A small multi-label image tagger, trained from scratch: moe soft, 195000 training examples.
Rows from block 4 of a small multi-label image tagger, named by matrix and row number. Rows with one number within an expert belong to one neuron, the router's apart. Each number is 128 + 24 x the weight over its row's rms, rounded and kept within 0 to 255. All counts start at 0.
Before each expert's rows are labels from the 100 images, of 14976, where the router gives the expert most weight on average: "top examples" is what is common among them. Only what is clearly more common there than usual is listed. The data: photos of arthropod specimens (BIOSCAN-5M). In brackets: how many of the 100, against the usual share in percent.
# router: slot weights (model.blocks.4.mlp.router.weight, 16x384), inputs 128-191
# up: expert up (model.blocks.4.mlp.up, 8x192x384), inputs 128-191
# down: expert down (model.blocks.4.mlp.down, 8x384x192, transposed), outputs 128-191

# expert 3
top examples: order Hymenoptera (93 vs 20.5)
router.6 [106  98 104  87 159 118 159 158  96 157 122 138 161 136 149 141  85 142 144 122 140 126  90 104 109 168 102 133 162 142 168 155 156 111 107 144 151 105 127  92 153 122 129 140 152 138 113  61 123 154 125 123 101 138 111 100  80 160 111 101 118 119 114  85]
router.7 [167 115 147 137  84 116  86 114 114 143 152  90  95 131  90 136 151  83 132 148 126 127 150 144 120 173 151 145  98  88 126 144 110 123 134  84 138 160  91 136 165 122 121 112 145 108 147 137 119 137  82 110 147 101 109  90 145 118 149 162 145 132 124  95]
up.0 [130 161  97 157  90 113 117 140 149 152 111  98  99 133 124 147 149 113 138 115  73  97 145 164 106 137 113 113 123 112 118 144 144 119 176 103 138 162 165 150 138 120 130 131 150 113 131 119 170 120 160 101 139 126 100 124 144 132 100 120 122 111 162 122]
down.0 [158 157 148 101 107 113 108 119 103 171 134 134 119 105 110 161 133 138 103  97  91 107 188 144 115 136 102 166 160 147 114 173 145 119 108 151 109 122 141 134 122 159 130 129  72 103  87 123 125 147 129 110 143 169 106 119 143 144 112 111 102 130 132 126]
up.1 [148 140 110 138  88  80 121 132 113 137 113 112 108 110  95  88 131 154 117 130 108 111 151  87 112 158 147 122 147 122 113 178 146 136 152 169  83 120 156 118 123 124  85 100 103 118 123 136 130 112 157 123 144 115 115 112 157 182 133 157 138 170  97 130]
down.1 [ 95 141 141 129 113 128 168 101 135 138 144 119 127 138 174 105 109 147  89  91  90 160 117 142 136 120 128 179 129 139 132 124 150 100 145 141 101 109 150 101  97 118 123 121 138 134 136 125 157 116 111 143 122 110  99 140 114 171 132 115 115 153 185 151]
up.2 [133 139  84 140 129 130 132 145 126 142 120  93 125 117 141 141 156 117 133 111  96 124 107 140 128 156 122 114 153 137 134 137 105  84 182 120 132 131 143 144 148 113 121 126 143 141 137 104 148 145 124 104 109 102  86 123 163 163 104 136 112 120 169 126]
down.2 [125 153 148 106 126 117 129 103 111 149 128 159 102 111 111 141 131 124 136 107 111 119 151 156 103 150  83 153 144 125 115 137 137 120 143 137 114  99 145 153 116 164 137 117 108  88  94 109 110 146 115 110 155 176 104 165 115 148 131 133  96 119 149 153]
up.3 [130 138 114 183  88 110 118 137  74  91 125 133 148 126 126  88 129 122 118 173 124 109 143 117 104 123 122 128 116 104 168 115 160 172 126 140 143 158 170  96 117 127 135 136 130 112 110 147 178  93 194 143 126 139 147 134 146 119 141 106 172 105 157 124]
down.3 [163 145 132 101 120  71  99 125 115 149 134 125 118 110 108 124 128  90 158  90 119 101 182 129 158 161 120 129 146 136 170 165 124 109 120 154 117 160  97  76 151 154 145 124 100 132 129  94 179 113  92 109 101 147 135 116 123 125 127 111 122  92 131 119]
up.4 [121 122 114 122 107 116 117 104 144  82 134 139 147 184 122 120 149 149 130 132 110 148 135 149 145 155  83 154 194 102 118  84  90  95 175 168 133 153 160 102 136  89 157 115 164 146 161 123 108 165 124 118  81 126  78 110 105 169  82 134  82  98 145 127]
down.4 [ 86 123 122 146 177 135 139 126 121 147  95 140 120 152 132 126 134 138 151  88 129 125 110 125  79  92 106 141 176 118 146  91 123 156 138  81 105 107 165 104  89 119 147 173 151 102 156 132  96 126 125 119 154 131 150 115 139 111 110 135 150  91 120 155]
up.5 [ 68 127 116  76 137 180 135 125 114 107 114 134 153  99 131 144 147 142 128 111 133 137  76 119 115 128 126 118 130 168 118  90 101 140 101 143 131  88  91 124 130 128 118 137  71 145 121 104 110 140  76 113 132  95 134 124 134 128 117 151 143  84 122 115]
down.5 [ 90 116 133  98 124 120 129  89 160  79 157 112 123 118 149 136 126 123 107  95 134 123 112 100 154 143 179 129 128 134 157 107  76 161 119 111 136 133 135 152 130 149 148 101 104 108 120 123 134 116 121 144 115 117 129 143 122  55  93 117 115 164 166 174]
up.6 [174 164 138 124 142 118 105 145 135 148 122 167 124 134 154  80 146 163 158 133 136 119 106 130 111 137 129 116  77  69 118 132 116 142 132 134 117 123 159 117 163 169 142 101 183 138 100 136 157 127 132  87  98 109 146  97  97 107 108 108 129 187 108  92]
down.6 [151 119  95 134 113 139  76 165 142 141  92 108 125 152 117 117 117 144 158 134 147 115 156 145 124 161 121 129 100 114 128 149 155 144 100 122 144 124 122 119 154 100 119 118 164 118 139 126 127 114 139 122 146 131 128 119 144  98 146  79 120  79 130 124]
up.7 [149 150 110 115 146 169 126 170 163 148 106 101 119 143 157 166 148 134 101 141 126 128 106 137 123 157 143  97 100 156 115 159 123 129 134 106 127 149 135 137 140 127 130 135 128  83 132 111 139  91 124 105 137  82 142 120 136 159 141 124 143 134 103 120]
down.7 [154 101 133 157 115 159  79 150 124 133 117 129 108 122 148 133  95 129 154  93 126  88 183 125 170 150 119 126  97 123 165 164 159  65 118 112 160 120 160 147 145 134 106 133 143 131  77 110 116 147 114 138 113 146 159 110 103 155 173 135 102 108 151  90]
up.8 [ 90 107 163 129 114 106 124 106 129 149 143 124  92 146  92 138 119 103 126  70 161 135 138  76 110 136 133 178 139 106 121 115 160 106 100 105 112 121 114  98 117 121 127 128 144 105 124 139 136 158 114 158 136 148 113 145 123 120 144 114 106 157 123 124]
down.8 [ 83 126 137 103 152 146 140 156 131 144 136 160 124  87 170 152  92  98  88  71 108 128 174 124 164 157 110 108 171 123 159 115 109  85 100 134 110 131 127 133 131 132 141 148 128 120 146 124 104 131 110 122 128 143 138 164 140 125 151 157 131 109 175 129]
up.9 [132 160  87 107 140 169 138 162 138 150 120 112 152 137 161 166 147 130 125 140 106 107 131 131 114 124 142 101  89 133  99 158 140 109 129 101 131 131 131 148 139 121 135 157 157  99 130 124 163  82 123  99 132 103 161  97 136 142 150 107 136 117  99 131]
down.9 [116  95 143 144 127 139 103 129 121 130 139 129 135 107 135 133 119 115 122 101 104 115 180 129 168 140  95 137  95 180 145 142 149  86 117 123 151 123 162 141 152 148 106 145 137 145  90 108 138 151 109 126 135 139 132 136 100 163 139 144 108  99 145 119]
up.10 [150 195 101 121 136 104 130 175 105 146 115  91 161 113 130 113 150 176 122 161 122  84 125 128 117 134 135  89 123 122  90 130 113 150 124 132 157 132 175 125 171 124 145 153 200 136 114 122 190  83 139  98  82 139 155  77 127 119 129 135 158 112 115 126]
down.10 [ 95  92 132 135 123 119 134 130 137  99 148 162 121 143 164 132 115 134 111  87 111 141 171 128 162 159  94 160 127 172 143 158 154 115 104 112 131 134 144 107 127 154 124 144 115 163 125 103 106 164 128 153 111 147 141 121  94 181 117 134  80 100 162 118]
up.11 [ 90 142 142  97 126 157 130  84 129 151 119 168 103 133 130  63 125 120  95  95 146 134 107 114 121 128 115  88  97 109 110 107 107 137 138 119 115 121  94 118 118 159 138 115 129  87  98 106 105 120 127 172 124  94 112 126 117 122 170  95 186 156 151 122]
down.11 [113 104 139 140 159 116 131 176 125 131 139 122 123 101 157 159 146 115 122  82 114 163 124 123 141 134 152 127 116 142 160 149 135  88  78  97 143 132 115 115 132 134 110 158 123 138 120 134 124 112 142 118 102 118 143 168 107 118 117 143 136 103 134 160]

# expert 6
top examples: order Hemiptera (34 vs 11.3); class Arachnida (25 vs 4)
router.12 [177 122 141 146 121 105 101 142 133 186 124 176 119 173 117  82 125 155 130 151  64  95 153 103 136 142 124 102 143 113 136 155 157 143 148 137  91 126 171 172 116 119 145 100 129 129  87  91 150 117 139 141 140 140 133 159 140 152 105 152 128 159 108 111]
router.13 [163 148  93 140 138 122  95 143 137 187 105 136 103 158 133 124 107 137  90 104 113  91 160 102 125 161  92  83 126 127 146 152 132 104 131 151 121 159 160 174  82 127 105 132 129 100  74 110 153 127 176 118 100 141 127 151 158 149 100 161 162 168 143 123]
up.0 [158 141 165  92 112 127 131  77 123 123 151 123 176 101  95  87  94 143 131 140 104 147 123 131 143 118 103 134 136  61 169 143 102 152 157 109 109 110 136 125 135 116 136 135 119 160 102  91 143 141 106 118  88  93 117 121 134 125 121  89 124 174 123 130]
down.0 [105 116 138 115 105 154 150  99 116 132 131 114 131 155 144 108 123 135 104 138 130  95  96 135 100 149 137  84 161 132 112 143 111 122 160 139 115 144 109 193 103 161  93 128 134 135 128  77 124 130 118 168 132 103 156 175 133 132 124 121 143 147 113 136]
up.1 [150 145 169 154 127 129 110 128 156 118 128 127 118 124 111 120 134 103 156 101 133 107 116  94 130 127 106 111  86  80 154 119 151 130 137 101 143 143 129 132 128 111 164 149 163  82 102 135 142  71 175  97 143 122 116 144  97 119 137  69 164 158 178 127]
down.1 [136 117 119 122  96 103 143 147 116 119 141 123 145 115 151 125 160 134 128 169 145  90 131 155 103 136 144 100 168 137 178 106 150 124 152 163 137 119 137 141 116  93 109 131  75 138 126 155 155 115 163 152 129 162 128 144 140 135  70 120 137 130  80 115]
up.2 [142 185 160 119 113 128 123 101 152 154  71 167 136 122 163  99  88 144 118 153 125 106 142  71 105 146 136 137 105  77 115 129 116 138 131 116 134  91 145  92 128 121 157 102 157 121 115 146 170 140 128 106  82 110 122 111 108 119 115 108 118 160 116 106]
down.2 [120  89 139 150 134 131 138 124 168 107 107 140 157 122 121 164 148 201 103  92 121 116 130  96 136 143  87 101 152 156 138 151 118 116 112 154 136 121 166 125 109  87 133 174 117 147 126 113  87 131 150 180 121 158 116 157 131 109  69 143 129 111 120 137]
up.3 [147 102 120  97 142 110 146 125  70 110 128 166 125  98 152 123 114 156  98 163 144 131  76 108 166 139 147 108  90 150 157 155  95 147 103 130 107 103 104 151 165 125 162 110 124 162 142 142 132  90  95 146 102 113 144 128 143 112 127 119  96 130 113 107]
down.3 [ 95 125 106 107  99 128 139 118 133  92 164 125 141 131 150 155 140 144 110  77 116 111 134  93 120 146 135 127 126 120 110 140 149 120 114 125 168 121 130 160 118 110 104 103 114 116  97 108  98 105 106 125 139 141 169 137  99 142 125 147  89 198 122 104]
up.4 [124 110 144 130 133  92 138 145 146 115 129 157 135 116 158 133 107 128 154 150 109 129 137 138 139 117 176 107 123 110 139  72 100 137 143 151 111 155 135 141 140 121 159 159 132 113 155 104 137  99  99 104  77 145 126  92 122 115 147 143 141 133 119 154]
down.4 [116 106 125  92 116 115 109 123 100 110 140 148 156 166 156 141 119 145  83 134 145 106 144 120 117 177 155  94 127 137 131 114 116 113  90 130 177 102 157 122 158 131  76  89 107 132 130 122 123 113 115 149 144 112 104  97 137 132  91 147 131  86 124  93]
up.5 [115 133 117 130 167 140 147 129 115 156  93 129 142 123 127  85 118 157 170 129 141 108 151 108  92 127 116 102 157 104 142 145 154 122 102 136  79  76 147 100 116 108 145 116  98 170  83 144 126  97 152 123 111 168 139  99  95 133 118  73 145 132 160 113]
down.5 [158 100 109 130  76 139 140 150 111 103 191 105 167 120 140 192 151 123 102 121 137 123 126 145 139 176 161 122 104 157 162 131 151  84 139 137 133 125 163 119 134  83 121 147 136  98 151 118 128 108  97 142 132 160 167 124 128 109 135 116 146  95  84  89]
up.6 [152 120  76 130 103 142  75 121  80 115 128 113 115 116 109 149  94  87 165 141 106 124 122 101  97 150 142 141  91 134 103 127  79 159 161  85 118 110 144 169 130 148 147  92 125 145 168 124 161 136  79 108 156  96  79 141 158 126 177 164 120 113 152 167]
down.6 [128 112 163 118 152 112 101 118 159 130 110 127 103 119 157 126 130 162 150  98 114 122 163 126 136 161 122 127 135 160 153 107 139 122 104 153 166 141 129 103 108  94 117 113 126 144  81 104 139 115 182 112 146 129 158 103 158 155 115 169 125 126 100 164]
up.7 [128 150 114 145 150 121 105  95 117 138 140 108 137 128  86 107 107 109 149 168 143 125 123 136 100 115 106 140 127 105 105 112  91 141 171 105 114 134 144 156 146 120 141 124 201 163 114  63 152 146 150 102 116 116 147 155 120 118 146 116 134 149 130 147]
down.7 [149 109 155 100 153 114 136 134 129  57 143 116 121 112 121 129  93  88 127 151 125 132 128 166 114  88 133  52  93 118 155 117 138 106 147 131 118 187 149 126 128 121 123 130 110  70 152 133 149 127 163 115 157 108 160 170 113 106 115 118 104 140  82 126]
up.8 [161 119 123 112 116 110 107 105 117 145  79 135 111  98 124  78  73 113 144 157 128 122 104  79 112 134 116 156 131  82 135 115 133 138 122 131 117  71 144 128 197 110 139 104 118 156 123  98 137 152 122 111 115 119 124 103 137 132 125 109 126 162 147 115]
down.8 [117 113 115  82 134 183 167 123 161 106 101 131 175 118 163 103 117 155  96 123 112 144 101 142 106 129 143 118 178 170 119 152 119 112 137 151 109 114 111 144 117 148 120 157 111 133 131 114 139 125 172 148 151 106  98 144 118 106  83 119 143 145 132 106]
up.9 [158 112 147 104 146  83 110 157 154 173 101 137 141 120 156 105  91 107 133 135 127 156  92 138 146 117 152  66 143  85 133 108 106 146 176 130  90 137 128 161 150 117 141 128 174 122 128 114 117 148 146 116 127 108 126 135 132  99 104 108  99 155 126 157]
down.9 [117  81 148 138 159  93 107 163 109 116 143 114 174 124 136 155 151 123 128 134 150 158 113 132 122 108 135 133 130 103 129 148 113 108 141 102 155 133 114 127  91 170  86 147  93  75 113 117 107 136 112 119 123 121 119 125 134 116 113 144 134 131 123 208]
up.10 [137 156 110  97 112 123 164 169 124 138 133 129 166 113 123 131 177 145 143 102 139  84 126 150 133 128 124 113 135 112 115  83 134 129 105 146 128 105 136  90 122 125 143 126 121 140 158 119 133 120 116 122 138 142 135  86 149 137 129 127 146 129 146  89]
down.10 [116 157 133 134 122 103 174 128  89 124 152 102 126 179 146 149 172 154  80  91 137 110 113 105 130 101  82 176 119 137 131 112 147 131 139 163 121 105 140 112 110 128 171 111 119 140 119 186  96 141 102 131  84 120  74 113 139 140 129 136 131 114 105 129]
up.11 [115 124 130 122 174 133 136 118 104 133 152 153 114  87 120 117 138 166 133 158 138 149 104 114 134 148 129 101 120 155 151 103  67 160 125 129 134  85 100 119 140 137 163 146  79 146 126 151 129 112  99 112  92 127 132 107  66  87  90 126 114 144 124 135]
down.11 [101 105  87 100 117  91 118 146 101 104 142 149 132 153 113 121 146 129 131 101 152 107 123 117 101 156 154  76 141 104 146 121 118 160 108 123 143 110 104 111  81 107 142 128 107  96  98 126  95 139 119 130 116 110 149 131 134  70 117  96 125 108 122 106]

# expert 0
top examples: order Hemiptera (34 vs 11.3)
router.0 [144 176 113 155 132 129 169 167 126 140 163 136 148 149 180 120 133 157 112  96 131 108 116 121 129 108  96 165 137 154 121 130 133 120 123 165 145 124 199 132 145 107 170 174 142 148 126 150 187 122 128 117  90 160 122 120 126 122 141 116 171 158 164 127]
router.1 [164 138 130 146 148 130 174 161 128 143 174 122 166 117 150 138 124 153 123 133 143 145 103 130 124 100 101 123  93 119 145 139  96 171 127 131 105 149 155 156 132 110 160 137 165 140 111 141 213 118 157 145  77 125 114 130 150  97 136 114 160 186 114 170]
up.0 [131 108 104 144 112 130 133 124 186 155 143 103 123 135 131 138  96  70 158 138 136 148 127 127 130  93 117 124 102 132 154 177 135 120 123  87 100 167 123 170  94 120 135 135  90 164  98 120 160 116 121 140 161 110 122 196 152 129 137  96 131 129 102 133]
down.0 [101 127 113  52 139 126 103  75 131 123 168  93 144 125 115 177 152 129 124  82  91 113 114 124 155 153 143 101 128 142 144 140 179 128 118 137 138 114 148 106  98 126 133 152 147 128 150 129 117 114  87 133 162 121  97 104 113 161 130  99 132  90 107 119]
up.1 [135  80 160 104  88 131 110 107 114 103 124 121 128 166 119 109  83 152 107 151 161 135 155 139 147  92 142 100 160 111 109 101 103 136 137 134 102 136 107 144 143 103 111  84  99  91 137 110 102 141 119 134 167 133 134 128 128 121 103 170  98 128 101 107]
down.1 [ 86 110 130 160 147 118 125 114 137 155 109 143 118 109 142 108 100  83 116  94 139 122 136 115  89 103 124 129 128 139 155 147 165 140 142 123 132 130 108 109 144 146 100 104  82 135  99  89 159 140 178 164 120 153 113 155 130 168 117 122 104 166 159 142]
up.2 [150 163 102  71 153 114 107 137 116 155  68 117 101 116 113 149 154 155  62 145 153  95 114 136 107 143  94 119  93 116 132 143 173 126 134 113 166 144  82 185 123 150 122 139 102 121 128 112 127  98 118  90 143  83 165 105 162 121 153 112 130 140 142 120]
down.2 [102 126 169 163 138 126 164 129 124 140 125 134 156 119 131 181 147 163 118  99 170  80  87 142 101 137 118 149 141 149  88 140 115 151 122 151 148 149 145 111 130 124 121 118 151 144 141 115 157 142 116 159 106 180 106 128 144 141 125 124 141  94 114 133]
up.3 [114 143 119 150 170 123 120 134 133 174 112  95 115 188 137 134  98 106 127 165 180 132 153 170 103 108  94  84 106  74 150 121 134  89 188  94 134 191 133 179 141 121 146 134 143  95 125  86 140 111 148 102 145 119 117 139 141 158 159 120 134 137 112 170]
down.3 [132  93  85 107 117 121 124 106 125 150 125  68 151 150 109 138 155 122 113 173 123 151 138 128 106 152 151 141 132 128 122 137 132 139 146 148 102 151 117 147  90  95 127 135 118 183 129 137 117 118 108 149 131 118 101 140 152 105 104 106  91 114  97 141]
up.4 [176 128 154 106 124 112 100 120 140 133 109 157  95 137 137  75 147  99 134 131  96 139 132 136 114 165 106 147  92 134 128 113 143 123 159 118 144 160 112 139 135 134 184 147 144 177 116 137 151 149 105 133 136 120 157 109 122 109 125 111 134 142 124 156]
down.4 [106 152 107 158 146 136 146 131 161 126 131 118 115  94 144 119 130 110  82 133 107 139  90 105 129 118 124 119 138 161 136 122 113 128 117 142 148 100 156 119 150 152  96 128 149 138 142 162  96 117 120 128 132 124 136 108 153 100 119 126 128 154  88 133]
up.5 [128 157 143 143  95 114  83 121  97 116 120  92 144 110 140 113 139 106 111 145  90 135 129 103 112  90 106 124 119 109 126 134 147 131 157  92 111 114 131 137 129 151 124 126 124 107 116 140 121 152 137 128  92 111 127 112 146  72 157  64 130 155 159 129]
down.5 [156 113 156 100 142 149 132 115 114 145 112 113 169 122 126 132 111 116  81  92 116 129 139  93 136 109 131 101 126 164 159 125 152 103 157 142  89 126 135 162 112 141 132 121 137 104 158 150 114 106 112 146  84 123 106  86 116 120 188 145 104 152 128 160]
up.6 [174 157 120  97 141  99 141 132 148 158 125 119 143 110 111  84 124 132  81 141 135 101 155 137 149 124 147  92 115 130 186 109 140 123  97 170 140 148 107 115 144 152 141 119 120 120 123 110 131 103 131  97 150 161 161 101 127 109 107 132 130 132 141 123]
down.6 [135 152 129 115 113 169 138 108 130 133 113 119 108 118 124 109 108 121 137 129 164 157 124 120  91 120 152 137 129 148 119 138  91 157 127  93 142 138 103 142  99 110 119 112 157 110 168 123 125 146 112  69 105 107 107 128 151 129 142 124  95 127 104 113]
up.7 [169 159 188 150 109 109 113 122 154 168 155 110  91  91 129 119 119 124 181 111 142 140 108 126 118  59 111 153 102 120 152 123 138 140 133 100 117 156 147 139 101  98 131 112 162  93  89 143 144 147 150 116 108 116 140 142 125 103 167 104 110 176 108 137]
down.7 [132 107 130 107  96 144 122 129  93 117 152 107 107 136  84 123 106 179 115 168 130 109 132 125 155 159  96 139 137 146  91 127 128 146 114 156 113 101 129  96 133 180  83  83  88 170 138 100 122 123  90 147 136 111  70 106 128 153 110 111 113 123 157 115]
up.8 [116 122  82 111 129 148 142 123 108  77 142 138 137 121 143 132 147 124 128 165 120 163 128 103 158 129 143 137 140 160 100 104  92 148  92 134 146  92 121  90 147 156 119 121 113 128 145 147 123 108 114 144 140 139 122  98  84 101 123 149 150 102 120 153]
down.8 [136 145 132 152 124 123 155  99 163 162 118  98 157 122 129 120 149 150 172  90 114 118 132 180 141 153 142 141 173 100 107 127  97 140 102  98 193 145 135 124 121 132 162 103 182  76 143 128 148 130 111  70 102 157 157 136 104 171 120 141 154  86 154 137]
up.9 [143 149 134 141 134  93 125 109 154 158 118 132 145 178  95  96 118 116 137 155 145  98 148  86 118 126 107  99 131 139 156 132 136 126 144 130 102 151 100 104 135 171 150 137 116  96 128 132  79 137  99 100 143 116 106 102 127 138 133  96  84 141 118 116]
down.9 [158 104  66 129 128 163 136 165 141 145 141 114  92 147 110 115 117 190 131 112 129 124 135 136 156 149 144 136 121 129 139 126 105 116 109 168 136 118 160 164  79 134 152 112  78 167 150 133 133 133 154 147 130 106 128 147 138 137 119 148 151 139 153 138]
up.10 [ 85 153 100 136 114 199 121 159  99 119 136  94  97 154 117 153 160 128 127 107  95 102 137 110 156 132 123 169 139 160  49 121 150 180 117 100 153  93 122 121  91 183  98 135  63 140 152 147  97 127 114 113 121 112 129 121 159 119 156 137 163 111 132 101]
down.10 [128 136 128 167 105 123  95 150 106 104 109 128 116 136 169 116 129 152 153 156 142 113 135 148 176 155 100  81 129 137 103 118 152 100 109 123 160 140 130 122 128 108 108 102 119  63 119 110  89 127 153 117 113 121 150 152 150 171 144 144  95 142 137 135]
up.11 [133 131 151  96 105 129 115 128 129  81 126 107 144 102 119 103 141 124 156 116 120 187 131 164 116 109 107 141 157  83 118 116  94 124 168 139 137 111 137 117  86 118 125 136 141 140 125 126 131 182 108 115 119 109 119  94  57  91  79  66 121 103 143 142]
down.11 [111 125 130 148 162 176 100 138 125 140 135 123 153 126  95 131 131 103 128 127 119 139 142 156 120 109 146  85 108 126 129 130 154 129  89 134 129 133 136 155 136 112 131 153 143 141 134 175 126 106 152 190 178 137 146 134 109 107 133 121 140  80 125 181]

# expert 1
top examples: order Coleoptera (63 vs 16.8)
router.2 [ 71 136  88 177 152 115 111 181 140 139  90 149 146  81 122 149 169  73 184 115 122 109 120 159 119  96 138 126 128 153 132  97 149 151 127  82 151 150 116 147 114 141 149  99 127 151 125 117 127 151 148 158 112 121 150 177 139 109 161 127 127 100 164 119]
router.3 [100 116 119 167 150 107 117 176 132 108 106 166 106 106 122 139 124  97 196 123 130 124 151 152 141 107 109 120 153 143  92  55 149 116 166 127 137 157 140 154 137 126 139 113 121 140 102 117 127 159 140 116 140 143 152 155 118 112 126 128  84  90 164 151]
up.0 [131 133 121 132 130 116 147 128 102 136 108 113 132 157 100 131 166 138 131 118 127  83 168 129 124 110 114 135  94 110 125 101 174 117 104 132 152 147 135 114 114 167 135 124  95 122 102 147 117 103 200 120 137 146 138 126 131 164 146  86 142 124 100 157]
down.0 [121 105 117 123 134 136 126 143  90  91 118 124 127 138 121 186 119  51 131 150 133 127 125 136 112 145 158 111 118 100 142 118 154 114 119  98 127 145  96 142 106  74 114 116 136 131 105 141 141 109 146 161 120 148 180 144 137 103 151 115 131  99 115 142]
up.1 [129 146 147 155 100 106 143 103 146 100 116 147 112 138 118  88 141 120 129 110 125  88 160 105 105 105  92 138 117  76 110 114 127 108 115 131 127 129 182 115 116 160 125 144 130  71  82 141 119 113 172  75 119 145 126 117 116 158 105 132 164 113 183 154]
down.1 [ 95 155 114 192 141 105 120 161 140 129 151 164 153 133 144 129  77 105 150 149 154 114 144 153 101  92 140 112 113 124 135 131 139  95 145 154 147 154 164 131 166  94 181 135 147 135  97 176 175  95 131 141 116 163 127 133 126 112  99 106 134 118 153 146]
up.2 [112 180 127 107 141 145 182 112 124 107 129 135 141 143 130  97 131 133 155  91 100  84 170  92 136 137 105 144 132 137 115 102 143 107  93 149 104  85 175 102 103 187 114 125  74 110  80 117 141 115 154  90 134 171 108 127 129 174 115 128 123 111 164 129]
down.2 [ 78 110  87 166 129 123  75 149 112 118 130 151 163 148 131 115 140  91 146 146 148 124 108 168  68 112 126  87 114 132 120  97 162 102 130 105 127 135 112 155 162  82 159 138 153 156 107 136 140 135 108 153  95 133 142 141 142  83 169 114 139 102 140 149]
up.3 [141 160 135 133 106  87 142 139 164 154 133 136 120 134  98  91 169 110 138 112 110 133 166 177 115 105  94 172 109 123 127 114 148 177 104 104 116 112 168 121 103 155 128 109 104 136 119 104 139 111 113 100 121 130 126 126 148  82 147  92 126 160 140  91]
down.3 [142 107 141 126 154 120 126 120 145 124 116 108 133 102 121  96 176 136 121  98  91 145 127 122 121 121 118 107 117 110 114 114 130 156  83 141 121 145 118 141 122 140 152 166 120 121 116 105 118 119 161 111 126 118 163 140  78 140 129 171 138  98 192 168]
up.4 [125 158 143 107 111 133 101 118 158 135 101 110 146 146  97 115 109 100 120  93 102 118 165 130 115 116 126 105 134  70 134 115 122 120 162 104 161 166  94 140 138 126 104 120 171  82 129 126 105 116 148 106 148 122 119  97 110 126 109 141 123 119 126  94]
down.4 [ 74 110 124 117 133 145 129 146 102 172 138 159 152 110 123 141 121 135 102 138 122 166 103 128 138 140  99 118 155 132  98 134 136 115 128 142 124 116 129 126 145 121 159  95  98 160 104 148 109 126 142 128 134 185 128 111 119 144 121 117 132 141 165 136]
up.5 [133 143 164 102 117  92 126 130 120 151  96 145 125 105 136 106  97 138 117 127 142 151  93 147 154 138 136  74 132  99 146 113 109  96 165 141 147 157 113 117 152 145 121 114 175 110 113 123 149 183 120 116  87 130 114 141 107 117 103 134  73 171  96 146]
down.5 [135 144 133  74 123 150 136 130 111 117 129 120 115 131 164  98 104 162 113  76 105 166 120 157 133 140 169 128 137 120 119 159 146 127 105 142 127 143 133  88 135 162 107 162 109 162 152 158  96 140 131 131 174 130  97 113 125 104 117 132 127 123 125 111]
up.6 [149 143 174  98 106  58 103 131 157 130 124 152 137 129 139 102  67 141 113 120 136 141 121 128 181 115 146 100 121  99 122  94  95  98 149 144 143 158 129 135 134 128 143  89 155 115 141 139 116 134 143 105 109 135 118 145  91  64  95 117  74 125 124 125]
down.6 [112  94 154  85 118 160 179 125 101 139 117 129 154 120 158 102 124 167 131  98  97 126 125 114 186 131 134 146 168 118 122 162 152 142 134 146 105  81 124  89  89 147  99 150  92 157 116 135  59 125 119 136 165 133  92 133  56 125  79 150 112 115 120 110]
up.7 [104 119 113 118 153 134 127 139 138 131 120 157 120 108 113 130 156 135 107 108 145 110 123  94 100 142 146 156 132 164 111  99 116 147 105 154 140  50 131 108 154 170 115  62 102 152 117 110  77 103 111 134  97 123 104 137 111 108 124 117  72 117 156  96]
down.7 [ 93 118  96 146 124  89 101 101 122 134 128  76 108 117  67 145 120  80 113 121  72 111 133 139  70 136  86 122 109 109  89 123 147 123 106 101 114  82 154 162 153 116 107 112 161 156 120 120  99 113  94 108 144  98 112 159 155 141 152  85 106  88 158 142]
up.8 [171 160 164 136 100  95 113 125 126 132 108 132  90 129 121 103  97 121 133 145 119 131 155 125 119 122 135  96 144  81 130 132 133 112 161 100 128 140 110 124 151 131 129  93 176  71 110 112 126 120 153 121 152 114 138 119 121 120 130 137 119 129 133 117]
down.8 [102 114 144 112 102 117 144 153 144 133 151 132 128  96 152 146 145 175 122  76 107 111 119 147 151 129 124 122 156  94  89 156 156 110 120 179 135 106 141 108 116 129 151 100  79 144 103 119 105 142 124 131 157 130 104 115 147 145  96 135 107 127 127 111]
up.9 [ 88 138 144 135 139 148 116 122 155  96 100 110  92 160 132  79 117 155 123 101 131 100 173 144 117 134  85 132 179 135 119  94 141 123 109 175 122  89 159 131  91 149 105 150  77  97 115 125 136 157 145  86 123 173  78 128  98 151  89 171 147 103 181 131]
down.9 [105 119  77 183 132  77 135 124 104 161 131 153 152  88 138 182  79  91 145 150 138 148 101 146 121  84 147 105 129 141 143 110 121 141 130 136 129 136 158 119 161 106 146 136 136 167 117 120 169 114 107 120 126 132 128 142 138 129 141 115 101 128 143 123]
up.10 [128 135 135 107 106 105 111 142 159 130  97 130 170 136 136  74 111 150 108 113 130 148 156 164 151 139 111 128 165 107 122  63  95 152 144 152 146 148 148 108 114 119 146 125 155  93 125  85 149 142 134 100 118 124 111 103  71  72  71 123 112  79 156 143]
down.10 [108 109 113 136 162 120 150 154 139 154  98 128 150 102 122 121 144 144 102  75  91 152 116 122  92 138 158 157 157  91 123 160 136 155 117  97 111 127 138 111  99 133 134 159  84 164 106 132 119 146 123 106 138 118 109 170 145 112  98 122 129 132 126 119]
up.11 [116  83 126 132 147 132 127 119 103 153 159 102 131 182  92 170 152 156 120 102  98 112 159 160 135 130 107 130 172 152 123 118 144 127 116 169 123 116 112 121 112 111 147 147  81  98 169 153  85 125 130 139 184 153 116 123 158 131 130 172 140 113 110 133]
down.11 [ 93 106  79 152 121 129 119 123 108 106 107  77 126 118 148 133 107  91 115 155 123 152 105 163  94 119 127 132  82 141 131 140 121 108 121 108 139 146 123 162 149 116 121 111 107 147 162 125 110 107 102 119 127  85 121 138 131 147 173 110  97 136 103  90]